{"dataset": "read English sentences (LibriTTS-R)", "activation": "gelu", "fused_qkv": false, "qk_norm": true, "shared_expert": false, "layers": 8, "residual_init": "none"}
Rows from block 4, named by matrix and row number. Each number is 128 + 32 x the weight over its row's rms, rounded and kept within 0 to 255. All counts start at 0. Numbers have three digits each. After the name is the row's rms in percent of the matrix's.
# pw1: conv module expand (GLU, value and gate stacked) (model.blocks.4.conv.pw1.weight, 512x256), inputs 86-128
pw1.88 106:144117099166104136138090105152078057092124120104152127097160125105162128103136095075142129092141128128089138115135170080199121119
pw1.89 090:149125126152120075132057148184162075138077133135165140174153203134166112153089137178143123095106143108154111165098160085097098106
pw1.90 101:139199125136171096110115147131108087187089157094141124159125139103070120173169131109090140129158105181120130138140135090119153144
pw1.91 094:181126121120102121091110093081101126082072128111182104141126130129167128123142146136084120174119161101157141169129145081117079131
pw1.92 103:139140112138050111169128101139210131065151131116144075120084125135148142115158135171168138102190065129087102119120166106091128101
pw1.93 088:192131136095126170157126132157092139127139060121116100132128030144108097160125091095131181117159104050113124155090124089109113152
pw1.94 099:140134154096143134127104158138103138125097118095159130165135088117126146166112104139137111081181135111123160103171152125133144121
pw1.95 098:124082142099147155163186140121074078123184100123069089115084110118096163105128060178150166143142144113159133111111117156149145097
pw1.96 094:159144117119188112133151128132169071109158127098160093187137101095116138117115164128137126083109167147162085085117074120149172099
pw1.97 088:114144152065114146154138146135141128142087158139121156130074138046180119139160124115132156099059156171134113188071129145112089150
pw1.98 100:158136099156120150174172153148191134147148096170134181086142076159127112145088159157150136175117145159132120100102096118173158114
pw1.99 099:117196177128100128109155096158176154146154085108201175157139125109116100072133122145120097119113186152177146130161071128093152083
pw1.100 091:100172096141172085202165171119127142096138129137160156116185094132074144158178164152117130177126184145105092112101137125137085137
pw1.101 101:124097129139135083119132128056161107116110151181147113145161148130150095132083121069086092184140215104114079165131113111056159165
pw1.102 086:162131167122103100110123102104103114121143077124183163074142093136149138168180070161092096169050134192166065130183122085104144097
pw1.103 090:111144090158107109131143088156138123139109101169130154164116101102069104081200148172157110164147147120135127115122119118111138124
pw1.104 100:120164120109209093107146099067080140128131070134090077099146076154150127158178147095170131076098131033136087099152151145128078131
pw1.105 090:158135127153129130109118146097164172120085118167116176114147142089147105095112177152083091127108127101110098098124085094108069130
pw1.106 095:158092187150110125137133121113092108139112129140118162119090155127116085119150090090199130178138142124111117119181148130091131165
pw1.107 097:166146119122149157138088122077103133187147110097118135177113121074104124105109170099145090116134151119110137164166126178170085122
pw1.108 095:172165116160097165094151087114187110121178126142122133118134119169107146187222102164106089109134124143108125084184170075155129153
pw1.109 094:138150123131168140191164085099161123099106102139159098101177066094183192105104131093083051162117141148147060120105105112069102100
pw1.110 094:055130123120104123097187149173138103093115124122126106120160116137142159130175097119100163137078187132097135112195067145207131146
pw1.111 091:125110164110106106127122139091090166112163127188161159154172099192097136086177132123141091151065139094128152167109178109069177113
pw1.112 094:111105128190136176141115140100122121139084140103154115138159121172179170160135110118074100082125133119060116125103131094113035132
pw1.113 096:095155105084084083114141138163123114144139146122130099150118142121120151131177174112109131109143142134163071142137087089118118171
pw1.114 091:182186161128220131170139146181149177083122110138099160095120144127179148106076079131162148151146154130121106140115130105121193156
pw1.115 098:161113147131068128139131069215124194069119067137142080090111115131110126161152126093132094158148110123108129150077115144216128114
pw1.116 097:120212070106156183079164125181104082090093130127130112097102090123076121116127154118120121104116128137150078137130102167130136171
pw1.117 087:116122108126016121177114214144120153115160088095108134111104085125169137166154119098109139143080105126160157135115105147172153103
pw1.118 089:142133103137121109166118043114094117102139099123129171096123185123174094111065154150134121129118151199135176106164148121165121152
pw1.119 089:084133169141139143116142181104190175175156118094133102147146148116138125118094142180120128087144141083117073128109201150142159107
pw1.120 104:124139092136111157112080131170022078083156107167139137186172161162104168134158127171159136098171131131105089128160136121136096127
pw1.121 100:135072092146126145167163159147106162151128115128108170083101173140183136106186120110190092107196111126138081173131125115188160143
pw1.122 093:177154132090128140134085138152149071136156124141126086092084111175124135135161136161174134112135138143178109149135147164133139127
pw1.123 094:122110195106098152135164135156158125168109143173155133140238122108159070078091105059089126090117140110079183155149133153122102144
pw1.124 097:087123112153143139114105149123079078106123116105171152197135162105182091207159095124141160166158102061140107125101145145093125122
pw1.125 094:126092045106096159104141109119107153104152204128079129102104135113111145114093171121142149172092141120157122157129131144149092093
pw1.126 087:159129094152142123162134089109135123136087146083172160168078126155122130099118149109067144169136159166124150061110084147099152120
pw1.127 095:158134140121117100151173181113130163128121152133167117142166097092132118108173115103090162193108126148092109133093110159171111169
pw1.128 094:118115123145117141084174106171081149152147163076107151142174089102146146165095110161065155158090097099101138104151157111171112170
pw1.129 097:123116164128134142102160162121088079085191128178137142108148152120116149173186090120172145143166135160153199151183128109100120162
pw1.130 100:182122168087092112102131095001165153078165099125072126131131139159130123172110177150137135156146150151132133108109083167125086097
pw1.131 094:202073146150098131178124141067156134170191094180063123109132075145110103190202146119161149170163167146144103191139119188170123166
pw1.132 091:059176107110123107177156142133118164095145123202129105173140121095137178148083112081182148123133187089120145114071144122082068072
pw1.133 097:114073073129160139132101133198142093130116114101166128111159088103153178178097105124077140127178168118128111139181092151131073081
pw1.134 093:094137052050134095156113121185139075160177118088099154137197121195094167114140129090163112159092088195147119159136122062124112113
pw1.135 094:159155119089062133135127097171161133167182130058108147161099103165141073129148118125151081155119098182117076144101175138219161089
pw1.136 097:158134109109143066179130117172133077134170128103070146074120159113110132085116132114053142153110126158136101100099156077167134134
pw1.137 086:117103104118112066125102133139111127132160077110089102094100096076166096121178080144132135103101134126134120108175155091102175118
pw1.138 093:063128148127151099164187095123132129140105098162113145133067113132133087080041203158144099104102101130114152136144116194146120078
pw1.139 099:098069135113087146139153131176109145142103119117155153154136108091125120088067224132058092133061127145101091159118130095158124189
pw1.140 095:159123104147119156152119134152152112113097118130097174104158140112154131112101061145133100147116120157063124090102117144156102133
pw1.141 106:154168072088087182073174128136107147068092180148100095165128173161141121101127126155106092116173072155089140101112075093115082131
pw1.142 095:123144119116097133086128130177111122159118073125096132073148138129116124153172124133108132103049091116160154158103084101108130172
pw1.143 090:156166065130120158110151161032110141106092141145135049110104168151159172148135142101150212081135129174051103086122107162146123127
pw1.144 094:140133050198127102169177089166097144178104098118147078160108092057158152200141166120121074110180106134127134076182096157105191122
pw1.145 099:054158097132114123098189148169069121179198135176158117128070119107142139085157125096081135123153051153139063119146100140112132112
pw1.146 092:117129113117113108123158136130120127128070105147128110138139112092160117128154158094177117080221135108045121108113138082072080108
pw1.147 094:112163085129159092113125098194177172073173137122164095128135136088137197094136119111129162148205175155157101136134116119142146148
pw1.148 093:135107103108116127130112171103113106153162113146106077173118184165100087130120180129124116101151217107133116123199128075122123068
pw1.149 098:097122095119154084083102160125156142187159085092154113087119103085182162108129130143126134199152180127151118114070130092114130159
pw1.150 096:169148121121152116151106147137118159100075075143159167128104136168139131114110108170109127098128165083129110062176150174148159150
pw1.151 091:152155123184076147143114180178184072175065133141160105148109162156131174160160177108078113130163095110107087158100145134147086162
pw1.152 091:125152191085123111100155106137180144155135129131120134181064116127134164141115147131093225164105126129193132126129088148068173134
pw1.153 106:123088086165112119201089125160122079118141163128126160156124115155193067118130138123114178150194074123110082129190138161101133117
pw1.154 091:133105164126136113080129140136061179179152108172142095154160188132077127153101092100146207149158129121125160131130181135103137129
pw1.155 093:129130158176127121154133194146157140112166131063121104116075116116148130089119142118168147168148155159069142093179120080141139140
pw1.156 095:156113093104142068116127134162159158092156132129146134132144168138111110142080141117101105000096130156134098135115167158083112129
pw1.157 094:085118117101110136172120191091073051088162114188206112141080066162128126123156146076125110180169134120073093148120161133109149098
pw1.158 101:125128132177079137134115140178116148115081129146112187174185117152157040128169123104136114130104111154156111122130177109075124185
pw1.159 092:150055126143148142144194105110183083130154124137099164135093190141166162142127103118146102107123147122169121136187133124096171097
pw1.160 093:179184135127088091118115208054102175131109105083115074164110144127143124114120110102136130183140099149137132096093120142192120141
pw1.161 098:170162122163099101139069145161119141112080127121148098142142088075075176141178132146113155134125146136168122117157109180142120122
pw1.162 107:135110203148164117122104155182062142102179099155185107142123131120128126164120038119145129105112183065168120139117153150103111128
pw1.163 098:080129091213162080182065173067093161109118119104127177098159163102163128150205145125133069140154082123180079142071131111109073140
pw1.164 101:132095150104156155142121156099067091093138071104102146096135114103131124101085129085110100106156080100144126119107078179239101181
pw1.165 103:108112146116146098157109190105132106128189109170114131132078140127182161159203153098142097130109097058070124174108147088061157044
pw1.166 101:126121183116165092129144125059118092125149115136101135130128127185158125159091214128078146146074085126165110139071071148114140116
pw1.167 093:170147131153125084207188100173151140127137149126178033088093159131137080083111115092145121148126146110079089092130143171093139131
pw1.168 097:126159059097130067153122091089103158097118153107157136141139145155135144122104179204120108105127127142151112143142162179080111144
pw1.169 092:172105116160187122177130178124114162086100034112176194066152098124157112088113162113113137123133096163080107188172137158139131177
pw1.170 095:153102133157115122075127096135147146079139100151105132067130152088200099137108172101200202121115115141094126179157120121130117118
pw1.171 091:091126111059194176087107135106150169195153080093162153088165162111070097000109132120139130167106178082155116100150079104104100175
pw1.172 098:132086157134095124116136190097125142145190144164077125112093137095070162060095111154130150154077129131161094090173129129115061107
pw1.173 088:152121072107170113134130064124147128052107143149147168167126113100117130094125111116101104127133180107071152113144143093102081134
pw1.174 096:127165151074109103140136144113114120173140162097096151174137096145083108093093160137121161148158193147134098070175141142143100167
pw1.175 096:158100112126132106127160125136187075104121104128124118150165105150056155135147111144105176071110142122148072167096169141149088098
pw1.176 090:151088173175162144190140177183145132106152114101104191074096124217107112151133151132124058181136128127130147133089091143137122121
pw1.177 083:159118052117178095154162145133067143159175154087042145128199243100150147088144158051156148116133141153145125122181125133153110101
pw1.178 095:094112198074150138161094139191194177153104123114138164127116192105125108136097157106086165099113079108154226070166144105180131068
pw1.179 091:129080172148107139129149123131145127101163099162118152120127105140189106173140093105150138117085159141085137160122089146085125088
pw1.180 105:116165148089092124128108072070100164125125075099179140158115104099108102062154137153162124143096193146119150096131054188080123124
pw1.181 086:118170130124118162159122164116084089119104073138133134130137108104149131124117149121123114149182154124162182096121094098108105078
pw1.182 098:107118153118133107171087169105155166160154102094122175143179201095144074125152171127100093121107110183128140100163141134126130121
pw1.183 095:132158122100086117135096087116152146169139185127105115134104120159095060128172131128072134107142104160169147124147084175127146193
pw1.184 094:121137091129117110136122154197146077152202100149157088099122117158152125183186082138166138156072169116092101123114149098168125163
pw1.185 087:094090111094176125103140143091106135111150142096098139083142110124077088109121140170156072109162082128078135120068147155107175170
pw1.186 087:145132102067035054144185209145124137143098128147143142148099135178128104127113125123085106057151128133119217148125142068140178113
pw1.187 099:167120109134087141125157130154099125110166152111148105119161149088174086131127123126181083146117172114078146066150122112137128229
pw1.188 092:120098162115087115154141136099094118182171132139164143190112108123115165123154164139085138139163152101076135074094104112128159131
pw1.189 091:170123136172110089134148108129158094087065071187157117164157105135148138147081195171122127107117127177150132127102109133072138094
pw1.190 094:127137047202108124116110109206148134141147135109141111112091148125129131127135115154092085107162110120148112172135171129048159108
pw1.191 091:094131172154153151171134122034135090122142205162086093113121162144125163118123123110156145090134165151104067186152131137129115144
pw1.192 091:145130135096167120161149117175198155079131116189133151109136101074106181091183098126047181135106079164139191096116145155153157085
pw1.193 100:139130119160106145113085124107105146116159140195094175170093121163111151126123155157129101146154155146133141137146135089131194137
pw1.194 086:076184138137093150149102151140098112108194163103139075137146105135095149101183119135132121128087141128143163109159145092129126104
pw1.195 097:129140194133104108122184138115160098093183107160135120157056085125086098137072105103150106127115089117131094156146068138159088170
pw1.196 102:140094108097165142122127121044143089099179134119073128098174163118072124112055172109080116095084124096109122175162102120174121139
pw1.197 092:126164081096122152154165170136168138087187170156141144155104109122127138152176157093154141189139102137156088140165138108131165125
pw1.198 092:162167142118152099077145104082140136125104111116125185107115148118149148119160113092167136137131146134129099113141132114129112144
pw1.199 098:091143152116156106135137157106082120169104147125096101093079136134147109122170130107125138093125066105076114167139120076121125171
pw1.200 100:136234103124128084105153092113122057125145185126105161080142128051077068116157113095145175083180119113100122136169073126121164143
pw1.201 089:111128165106151128093099116090225132112072092091148129094151118103111108080144075145137087133108095116167078151155103146097128099
pw1.202 105:112134155169141135133126164105147130130084152118091122102160154145128147131125153153211107157114163157095176109148139123066156150
pw1.203 100:107090141128114056098109132101187184124124141111105129143143059173123163174110141096176179147074144130142140115184092127136054102
pw1.204 092:091134104069088069147114145086177140142056133121124122155169143122174148096115164198105172100073124111086087120161121050154174110
pw1.205 097:133063074176161102146099175087145109172103143156133100138093142156091210110092098111142139091130103083116092129103106157068107159
pw1.206 097:147119146146168138167192101178148130123124145194112135185182127126133042123146155162125166118127162120135080078206098099171138119
pw1.207 096:125109183118105195098134083121113082128043103131103098152194178108124138154127123155136117128120178139134154068101127121073130169
pw1.208 086:145123202102108118152130115119117020121109113106087123102088159087088163100133126118124107123087082141151094137142089155141084159
pw1.209 095:143125094115135142097120145161109124105110174168149127068133138159112231111117124121196136121155117142176141071143083186129129148
pw1.210 096:096159133174140101165115166100135142117120146118152149080053131080153132124172079129128133097035128112121131142129140133100126126
pw1.211 094:124180109177110138154062166145156115128104103112142164121145129161176170160139106136107120126131131078158167156145125109082100179
pw1.212 101:123104118147165123158155213159154149175154099140100164119178108106191101105167129096128168112056143159070155136081083081118123090
pw1.213 089:097106120200166126131093098171139188187125128187125160182131140122093144123110139075071172153111170148108158170160150092115166082
pw1.214 091:132157113110163171108092075147068135146126176161137115128113168108078139162103136113153098116110118153116138142132122106180160141
pw1.215 096:106138086143144137136088112102146145104163185120053082140146140150061152070104148077110135122145090100113117108096129129115145101
pw1.216 089:094168091142105178147158173153130108100157123124110095147168135131111170096139143134125110128127108080135089139159169108178087091
pw1.217 101:101179096188151124096120114148129131112068119107130075107114160066098178144133167140096134073113132148149150121117135167113119133
pw1.218 096:130153163088112096097103113129085108147147190094109142164100153096134160105127073086068114161136096185103096114127121120131133068
pw1.219 090:128091181137164120089110094133130151115113115157112140111114159124170151125176172146152174126126143073151111063132161129049143096
pw1.220 094:168150105100097062183163109133130115149054137128095098088127162126167095155111113095045081091114127084139108104130101101113122095
pw1.221 093:077110112097183204130085132168058200094126123078029096135115110160107075106154128104070098127178127119148131154147197138134140109
pw1.222 092:170164082146166206151133094086180119106195101120144164121153078113110079154129158115163159175104078116125129125147130125097120120
pw1.223 087:039087123125146215064093173182175137112117061111123122098110125098143112115136133137066154172090045094137153141114129102165107136
pw1.224 095:132181149063135104149109093137102131109140140093151121126133139076184093160121133071027144177132134108076152201079167123123170141
pw1.225 090:128044105158134142124118109197129114124117115131147093149118081131134155127162082111173147157081047147113091174128090160130109092
pw1.226 093:088145119049121188128148141145145140105141144173085125202157083129144171096055090149146156143105099093134119169098151140145107136
pw1.227 091:157080139144085101130141183161090163135135173064128185147127136112129160130143112134069100160159087133087119167154156114088054116
pw1.228 105:149142176118126153148132184164180091121094064120048117096109142119150067185078099135122085091134103070137146091118144162065128103
pw1.229 082:098100150134137148137107152126127119099146160138117100165118112078114161122149161077128109115082186117124150140107165126138140177
pw1.230 103:124117097134087107138104138118140116094185118137133075074104098130155144108139162149157132145136139087137142102157136088146146140
pw1.231 097:134122090127174127091160122063154154157164106130129113157102192133130130089152060172120122128143174136100122147150119158151149155
pw1.232 096:158120113109061096125097149132091135102115126207081161126114135146191092132055161159120096184107190146104179114130120121139139103
pw1.233 099:083136064149135067126109086179159128164175057101125104120132119141173100118143130134176112065074178183124156125093114114163147165
pw1.234 097:154143110149164106132143096168068132109140108147122155132148112161085102125085133183180112154148125130093120113148149143072098099
pw1.235 089:082123146128141127122083154096091119155187146141170086065154176106113128128183139165109123134143075142123110120119142143116014079
pw1.236 090:172129085154140136202156164089151132167116155070093149134143168142129142122098099159186146100095149146150153186118106203051145124
pw1.237 094:161145116092124102154118182051152174101152126117077140127158181097083102165123115123118142109135136126131140116155082094141093145
pw1.238 096:154122140130136144153063114163113133105138134095120157090150107103093106099081087160157169187206116241123117152134109144166156146
pw1.239 093:109098115185133086159164134148156118147144086109155140094124113092055058157130068127124178156104136068152149139089132137117150100
pw1.240 086:156183108151122175090130113119119148098141124115138116101112132104150098188156154180150112105132147146116183172166087106135144066
pw1.241 096:131141153159129138132151089131132130105117080095129092078139145102124190144116147163127095105108175174110141195211127177138169122
pw1.242 093:173143100128162163167140056105164105148085138169116137141137117140066139183117098154149090147083154126158144140119119134146104132
pw1.243 086:162135150087114128223130057145157089114149106108154161114146092138156086160130110076116115163093095096144102171103193128065178155
pw1.244 096:102190123047131143144097035165141119118139083098172116172095184090155167107113154082158090109147141176165099163140079150117130084
pw1.245 096:158111108133081123152136138123105148100144076118089138116184153165122178135117109151102129099088111084136071063160090132149068117
pw1.246 100:152125116147160116161124121125137112097136096160174150136114105106138057100145173103133129136115146177075135196166131147133109102
pw1.247 097:107120113181087087144100117094149123142125168145122160146155131115110159130107086142099128150137103193121132116148127064140166170
pw1.248 093:159128113129158163080143105082175129106114173149066162158123195115132194090113135130110128085170156118119148170061128125142120136
pw1.249 098:085115158121140076156086124184171151127107129087059144131100076175092104158086115138182167110104111131166094096047149128138143127
pw1.250 092:119083201133183116063183127110118172105079113059174160153081193102145090161125116122077096107100150196143143090137185141149127103
pw1.251 090:203133147155123156107137094145110141105146131140099136136091090125121159102099118128131090152161119125090139089114162067085138177
pw1.252 088:152203132072102132068163136162141128110186116130094150110119127142108074039123099138152095131128155122084065140093140114109204174
pw1.253 097:064156107169094119128111145080100096165060142108145138150122122150157155128143113149079123187181114103149147132112125167101146170
pw1.254 098:163105097182103144070119074142136116082192166141134167128141151091153131096077153192117151125184177124094150108124120143174118117
pw1.255 102:126131125078131143125177122128108125145123194115112112105123110146191161064096132098080153121186120155085131044164158130133122136
pw1.256 112:101095101126064080112166070131113081124111145120162140172088109127121112161142102109157145131154129145146114140146148107116124136
pw1.257 114:101192165129157085117167118171139190112107107092136159107102117162109147150096129092119050101100112084111170127095136125122188118
pw1.258 101:159132142116177105125106095113123129123109122166099127107114117218150162184105129091137192132148186160097107166179147103116145108
pw1.259 085:067091149158062131094144131137108127124151113132062148101121074148096146151157109152143146072106068057134133075108123167089131159
pw1.260 104:159114173110107107138175125150129115095038129141152149159171106135117087046114157167108117141082167122188134148184152131143115112
pw1.261 093:062129085142089150106136118162105132155135141146183159093129143080104141116092139105133137104083194084190139140136118134105123132
pw1.262 103:079116097121141114097163122097100109132126124141075110107128047137152118095120105205136049166084226117123097067130133091135102129
pw1.263 094:138144077123078097080147152134080170095103111096110113140124073110123112109083100148183083171120168105127192115118142081119102118
pw1.264 110:156095104097069094084153119187154171139173133118119146157147123176116120107101121060138175031078135173049099132143074133148152137
pw1.265 104:133104105136139118176148107126148139114099172101128191107060065117105105142131071101142174147089146069099124148107081130131175105
pw1.266 116:124170120104139131143107147139049063082129106107096166118088075112127139154039132052121095118105148137051130155128105149137103104
pw1.267 100:162176137106128088162083067068100094208145118140177125147102136130082130112121120096176137157120188123158073094113106147124133151
pw1.268 096:086163126142098082151121160160147168129140109099147144108163101173136160149152128089125113164115122193139146097175161190174147101
pw1.269 090:111150104136123179178035073125099107214096176087097145118124093123135162129092147197126144124104114118137090111056132153127119123
pw1.270 096:102102170130099105106093133173134114137140085098044110097167095138104135167082148142156101153130133071121080108190164098120151121
pw1.271 110:067084131151161091150077125134148121224136090154122112149112085092116098083164097154103104125109103082167137168111082150155159108
pw1.272 105:140110042165118088156100131150126088127160123139092143107014130147126153141104144127149190118185184132099120149135182089089146184
pw1.273 114:189097140111109085124162042138110082131079101140075100152155084129154139122082108060132155127136141115114105128174174129185117166
pw1.274 108:133173147121146069199123116139092078171186152110094169116112090143147142107126145125099093133145088140137135120113098107105112142
pw1.275 109:128091194136216138135122162111117152155109076118138108101084085123095155137136093104120119122125135102148176148159177067126137129
pw1.276 095:164112061142109115147148127143155082059175133161138111117112143134147119151164151134139119131128162114134074124178134134143193142
pw1.277 102:087095068077128098089148176159116093142138064168136108101122130121131180091091075110066135212106097136189147131115159084120142110
pw1.278 101:120159121063175066137093117147126143127203136132068115075130120057111088100134113099182161082124125197168136104117144093166117153
pw1.279 107:094076174164117141177068150176122081187162163102078105147083060161137140175151129113133116115146068156149099131107105112108165085
pw1.280 106:138154150137166116141179171109156149121141117137156185150092019162075141120069122138137120129145116176105095071165119146146148133
pw1.281 104:072135088124074146120054119185130107133117117149130167164123128093093187113152145142180119184131107042153177082063117125139149099
pw1.282 099:157103090126082096086113087113152104047157114171096103131140151149159138110106111118109076131131146125127136075107136145094137148
pw1.283 099:157119123135104100119143126063161123111136083172101105098091137193092208161062165127114137105174184112139136083116121136119145140
pw1.284 103:079105121195087117109108135141141139096083135136137082134121155115169159150098167148169136129142065150118099117148144163096119092
pw1.285 096:117119115177133134200141145117171146159116131077124098172193100154122131107123134193141089036122189074130214159116125129125163162
pw1.286 107:089145150162128086145114068133149117158124093091116068164129101072119145113187195152181092179140112115120142091077102153087083155
pw1.287 101:086152179103106156110142131093084158097151057121100138087137004088137096133132145081153132172122127144099103156154104121132060116
pw1.288 105:108087109094140100174097101175099125154136048109171064100085109163169140115156145102149116141206109141126073133146046064125118089
pw1.289 099:158108097130187089125141136089148148144086195117126143142180075089117139100124146091186144147112164159115153075093142170130140144
pw1.290 100:156099136102151130127136164131088081124151109175108145081127085168155120112158130147120000167148104140121136155137124079133194153
pw1.291 103:172088167143137089029189108151133097112138130197093137148200142096134123134100184091138145139149113092085116181115098120128102111
pw1.292 106:116083137100101038096129114101183111095138116120110153080064162097175160113137137129105185133104150156120153123139130128168124142
pw1.293 097:104158143123118177161092142148152154113096182138154078197123087121103091163141130215119073133116135170096105065137062136181145136
pw1.294 115:094130141125095131127146144136145097092162160144120113112086143148109136130194053120125137102121070104125127097099122150039107122
pw1.295 110:093118119190094123144145103120156078121091141152144152126122208156113128115191102131128099141193112145138115157143053154123155146
pw1.296 098:129210106112148135125151136128118066132158186138045125105080102209173104137078102136096095170116095133054198114210181083155118163
pw1.297 100:180126169137143116097119079105156085059132117151134140086160127131111062165085094103149096093139130110075130110083175149073155183
pw1.298 098:108133163099145158059079108124073049145135092115129136115098145135069131145054145149074077167098088176144162144173129110073170133
pw1.299 098:135181124097210110100142130132123093207131129161124157118102148090120080109102116133131150135144151100145141122121182065172170166
pw1.300 111:098137150135142113101124107123188063188113117126120110083113058109176136112123174134169121114123137141158126153171136143137130122
pw1.301 092:134153223152091121168125103077093162105171102185115141112132118084146144123124103078081139146142120151059118087145121157181082122
pw1.302 103:086118094063152118110172105148132123111122175103099146096123055130133115129047113167120141205106145111051094120083063122113099134
pw1.303 107:100138131176135130135167162162119077125127175151085086152114111170124096125133182110121111134123139167073151149129138055109134177
pw1.304 115:187176174100165135151115085124112093116154185113070186111154089132132061127074120155150097081080153103163169138157129177136154137
pw1.305 105:153082079114061000095092107147132113151116103164133084115101087084150132086196090092120109115142103137139109121108106141144154068
pw1.306 106:123160112082179074119086122079125096106097156126124136137163133165173117132073130088148150148124179089126139129113081149099142137
pw1.307 096:134146157172107131102033131120076090173129095150118155156096091132077131058098140180140141181101152115127133159152136092102114100
pw1.308 099:158159119085118120119099096122139145075129162142117109111162131199147093100094130130126143095127155114089082162111154103159086136
pw1.309 116:098134131111100154152182152147153155147127158111095130117053099156104123104097118072114149121134104069126121157125137157165108157
pw1.310 094:112065159077132165107128048101126134146152129126075220141116084096134112078114157124127139097088102162121124117103115124205173173
pw1.311 105:118129104079137069132094179130127072146149135132189088161125107121113128151135109144154128145167103108125106167107094125134179084
pw1.312 111:096117105138127141117162115098126151118078116148041113123064117161183110137119147164117117167120105123104108142150057151141129161
pw1.313 106:160178038147117132166087124080151064166132087133043168125162131130133154109165054174196158120106118156080097064212163162175126126
pw1.314 115:082102096122116154170117047157086177120105116107082089188083138151115132087195185132106126105142082130114157153091129126096146118
pw1.315 098:131166083143126136174149149133099140123144089088154135153132094112017131113101139143153126105127106141057151146147088118095186084
pw1.316 102:145173199111127091092140087112186175100172122188095077105138116158119095108118107137108137077140127099146173137152166159108127143
pw1.317 110:097111114071095128145136077080155166083139074142116075115062129148101164081173140121140085093155116126126120094103119071150178146
pw1.318 100:087154121171151108120121120166138153100171129102106098157146149171141124134152136122095121132156072145140170105135145107128139101
pw1.319 105:111179164113138098113124116168129088128136106153115111113116129148122103187149154078119123123117142180103120140093126098124154140
pw1.320 094:158070127187109126146134195112105132129174087152116079128142095160150142086109157109189121154111147107084151096066182181138126178
pw1.321 107:143092132091097110118114140088104074088138186085069098108171142116111113073122102103149080064176171167081138138109193104087110142
pw1.322 108:178132057123112119142109092135113138102155130157070102077148106139151097070137111103100122135131166103142147074160084164186122155
pw1.323 118:097153063164098091097161089098126127086060098119081172110091151097148053155081096102109131124176132165110087127152133113096192168
pw1.324 103:062115147111113046127096110105104098120168076143155085149096085059116132129109143159148095149105123124148124156107131163075139168
pw1.325 104:097170148119159126150181135162101179111100176140117147096165120159201171089185102176153086138175135116090172078159125126135131110
pw1.326 105:080117078063099171145152095106127119139144109151134113084049081106120156106150132145069156143131103133110158116162162148138141147
pw1.327 098:140146188161120165103082249110140162177104074101112103135110114126120104184117128102100094154120122171026154106097117159138117069
pw1.328 102:149163135100104099148081119124137084100128104116144178140126058100151152143127110149148152181124126090111118112163049151129132123
pw1.329 109:146173074182134131131158128099117105120127125134080128165105112134142144106149159044147118105171143190107133079136074123095141132
pw1.330 103:144098176161142094138135130085143153173152127154158115089114107136131107087163110122114119113127121135126151083159098168110182124
pw1.331 110:096109060099199120120151080156142140169119149125071046155093101104126092064084074170184143172107135076122116156163150108106165191
pw1.332 101:091078106130155074130155130101119134107118182085116102150130185043148095157115147102100080131134098119124146119097108164144163147
pw1.333 100:159197164154104168116104147182132075099081142112142108089075080131123101150137149102130155158151142143127178143100118117139182108
pw1.334 111:067146077134123081109128180171125089097102134146087152127105172115149119148055181145076153074099125073079106181121149110059139164
pw1.335 105:164148132126120105146141105182162115134173109194144107145109163165126140120185125129149113117130122104125155070134126146157177082
pw1.336 109:066149139129103055106106126122096117160094135161103077112083158124087165142188108152147155155119073115138131180079145144128088122
pw1.337 111:080090122104111112072150079161107233078162115134080182117083153147117079122093171119110166119211170063134179080145129136069112149
pw1.338 100:093155103148171136140156108123166159106176160147174145165127139138099091129108146106126166074117167137123120138149129065142109107
pw1.339 111:112100040134093152075079149157105168103110111103116096108135132084162116114146188127155125088147071096089076071128055147152132121
pw1.340 111:167143115150098100077188076156138076152099092062076143139070091133099183123174126154099096172128069092142132131121135153077125115
pw1.341 088:151117126193141105112172140123103120111178168115123115117168144078140147119110166165062079104171113083173088118114159133115126081
pw1.342 103:138135103127101061163146116103068148142110116164116126112106102164139142150125140126141118142158110094078149059077115152141133166
pw1.343 095:099121071227088137125130113131128102177218165146089126146120117127076173085037141136176088112098137103118123096103123159143120158
pw1.344 112:138068107151126134102112051180082085112128129113117127084130182121180091095135145112097138058128145096086156115130167112150157081
pw1.345 099:118117092145100074124114179135220089123106176145164096162111138152148132143108089153121114147116149037062126200100132097117128061
pw1.346 101:071095099115072100144131141131154158097213122123122131095114096114169115076102132148102140147122161117127127116097083163164172124
pw1.347 100:124128121162106126109109101111117150173079161128152160133122123121147149084098133139088177111081151092131148169103158060140049130
pw1.348 108:096168147103092065095202097088155106155126175129083074132127087131156109134114100112105137106112206173152129165157120180125149080
pw1.349 103:195134124068155225137170098146089106133155064098073159146093132104125171115114123120072192123133040118096121129118150065093103165
pw1.350 111:112150143116169076152101086103112123135093104054153197125106077137114159137110090165168146091182140098101146132151147105137167164
pw1.351 113:073198148115142093113108115113128093168112125120129058163160176146173102144165139114124086111085140133083077146152125103064121120
pw1.352 112:154136132134089082052067155185116145114095155164089066165117113132183099080161102122090122114145153095096064102124101096096116125
pw1.353 102:122170082154149130101154106167102130146129144149102102120130077185064146113140136110106068180088162164137160090192144126128123128
pw1.354 106:181082126143138119177186111129179144118109138161092152101153044175147102135078162130199130156125116144133099101087097119133177117
pw1.355 096:149142144161121050121144129103079123192090137140177085126070113083188124185104129140084096154114068142094141121112120159135149146
pw1.356 095:092132083154176102199169139136128105103118105145203087139198074137086110174170148105159120178166167130077117105116136094103115115
pw1.357 114:120136084125154140173151101180140124134143112086122157128135091123133156113172204176142174090100102175137106125103162126166078093
pw1.358 095:093187149145114117119122059139136088094097114099142146079133062110064167068059151109122098185105113140098232104050120151137162097
pw1.359 113:146105165126144140191109134146106114096138205090113129129148137195161110164083144114175129080148078120182137137124118179149125150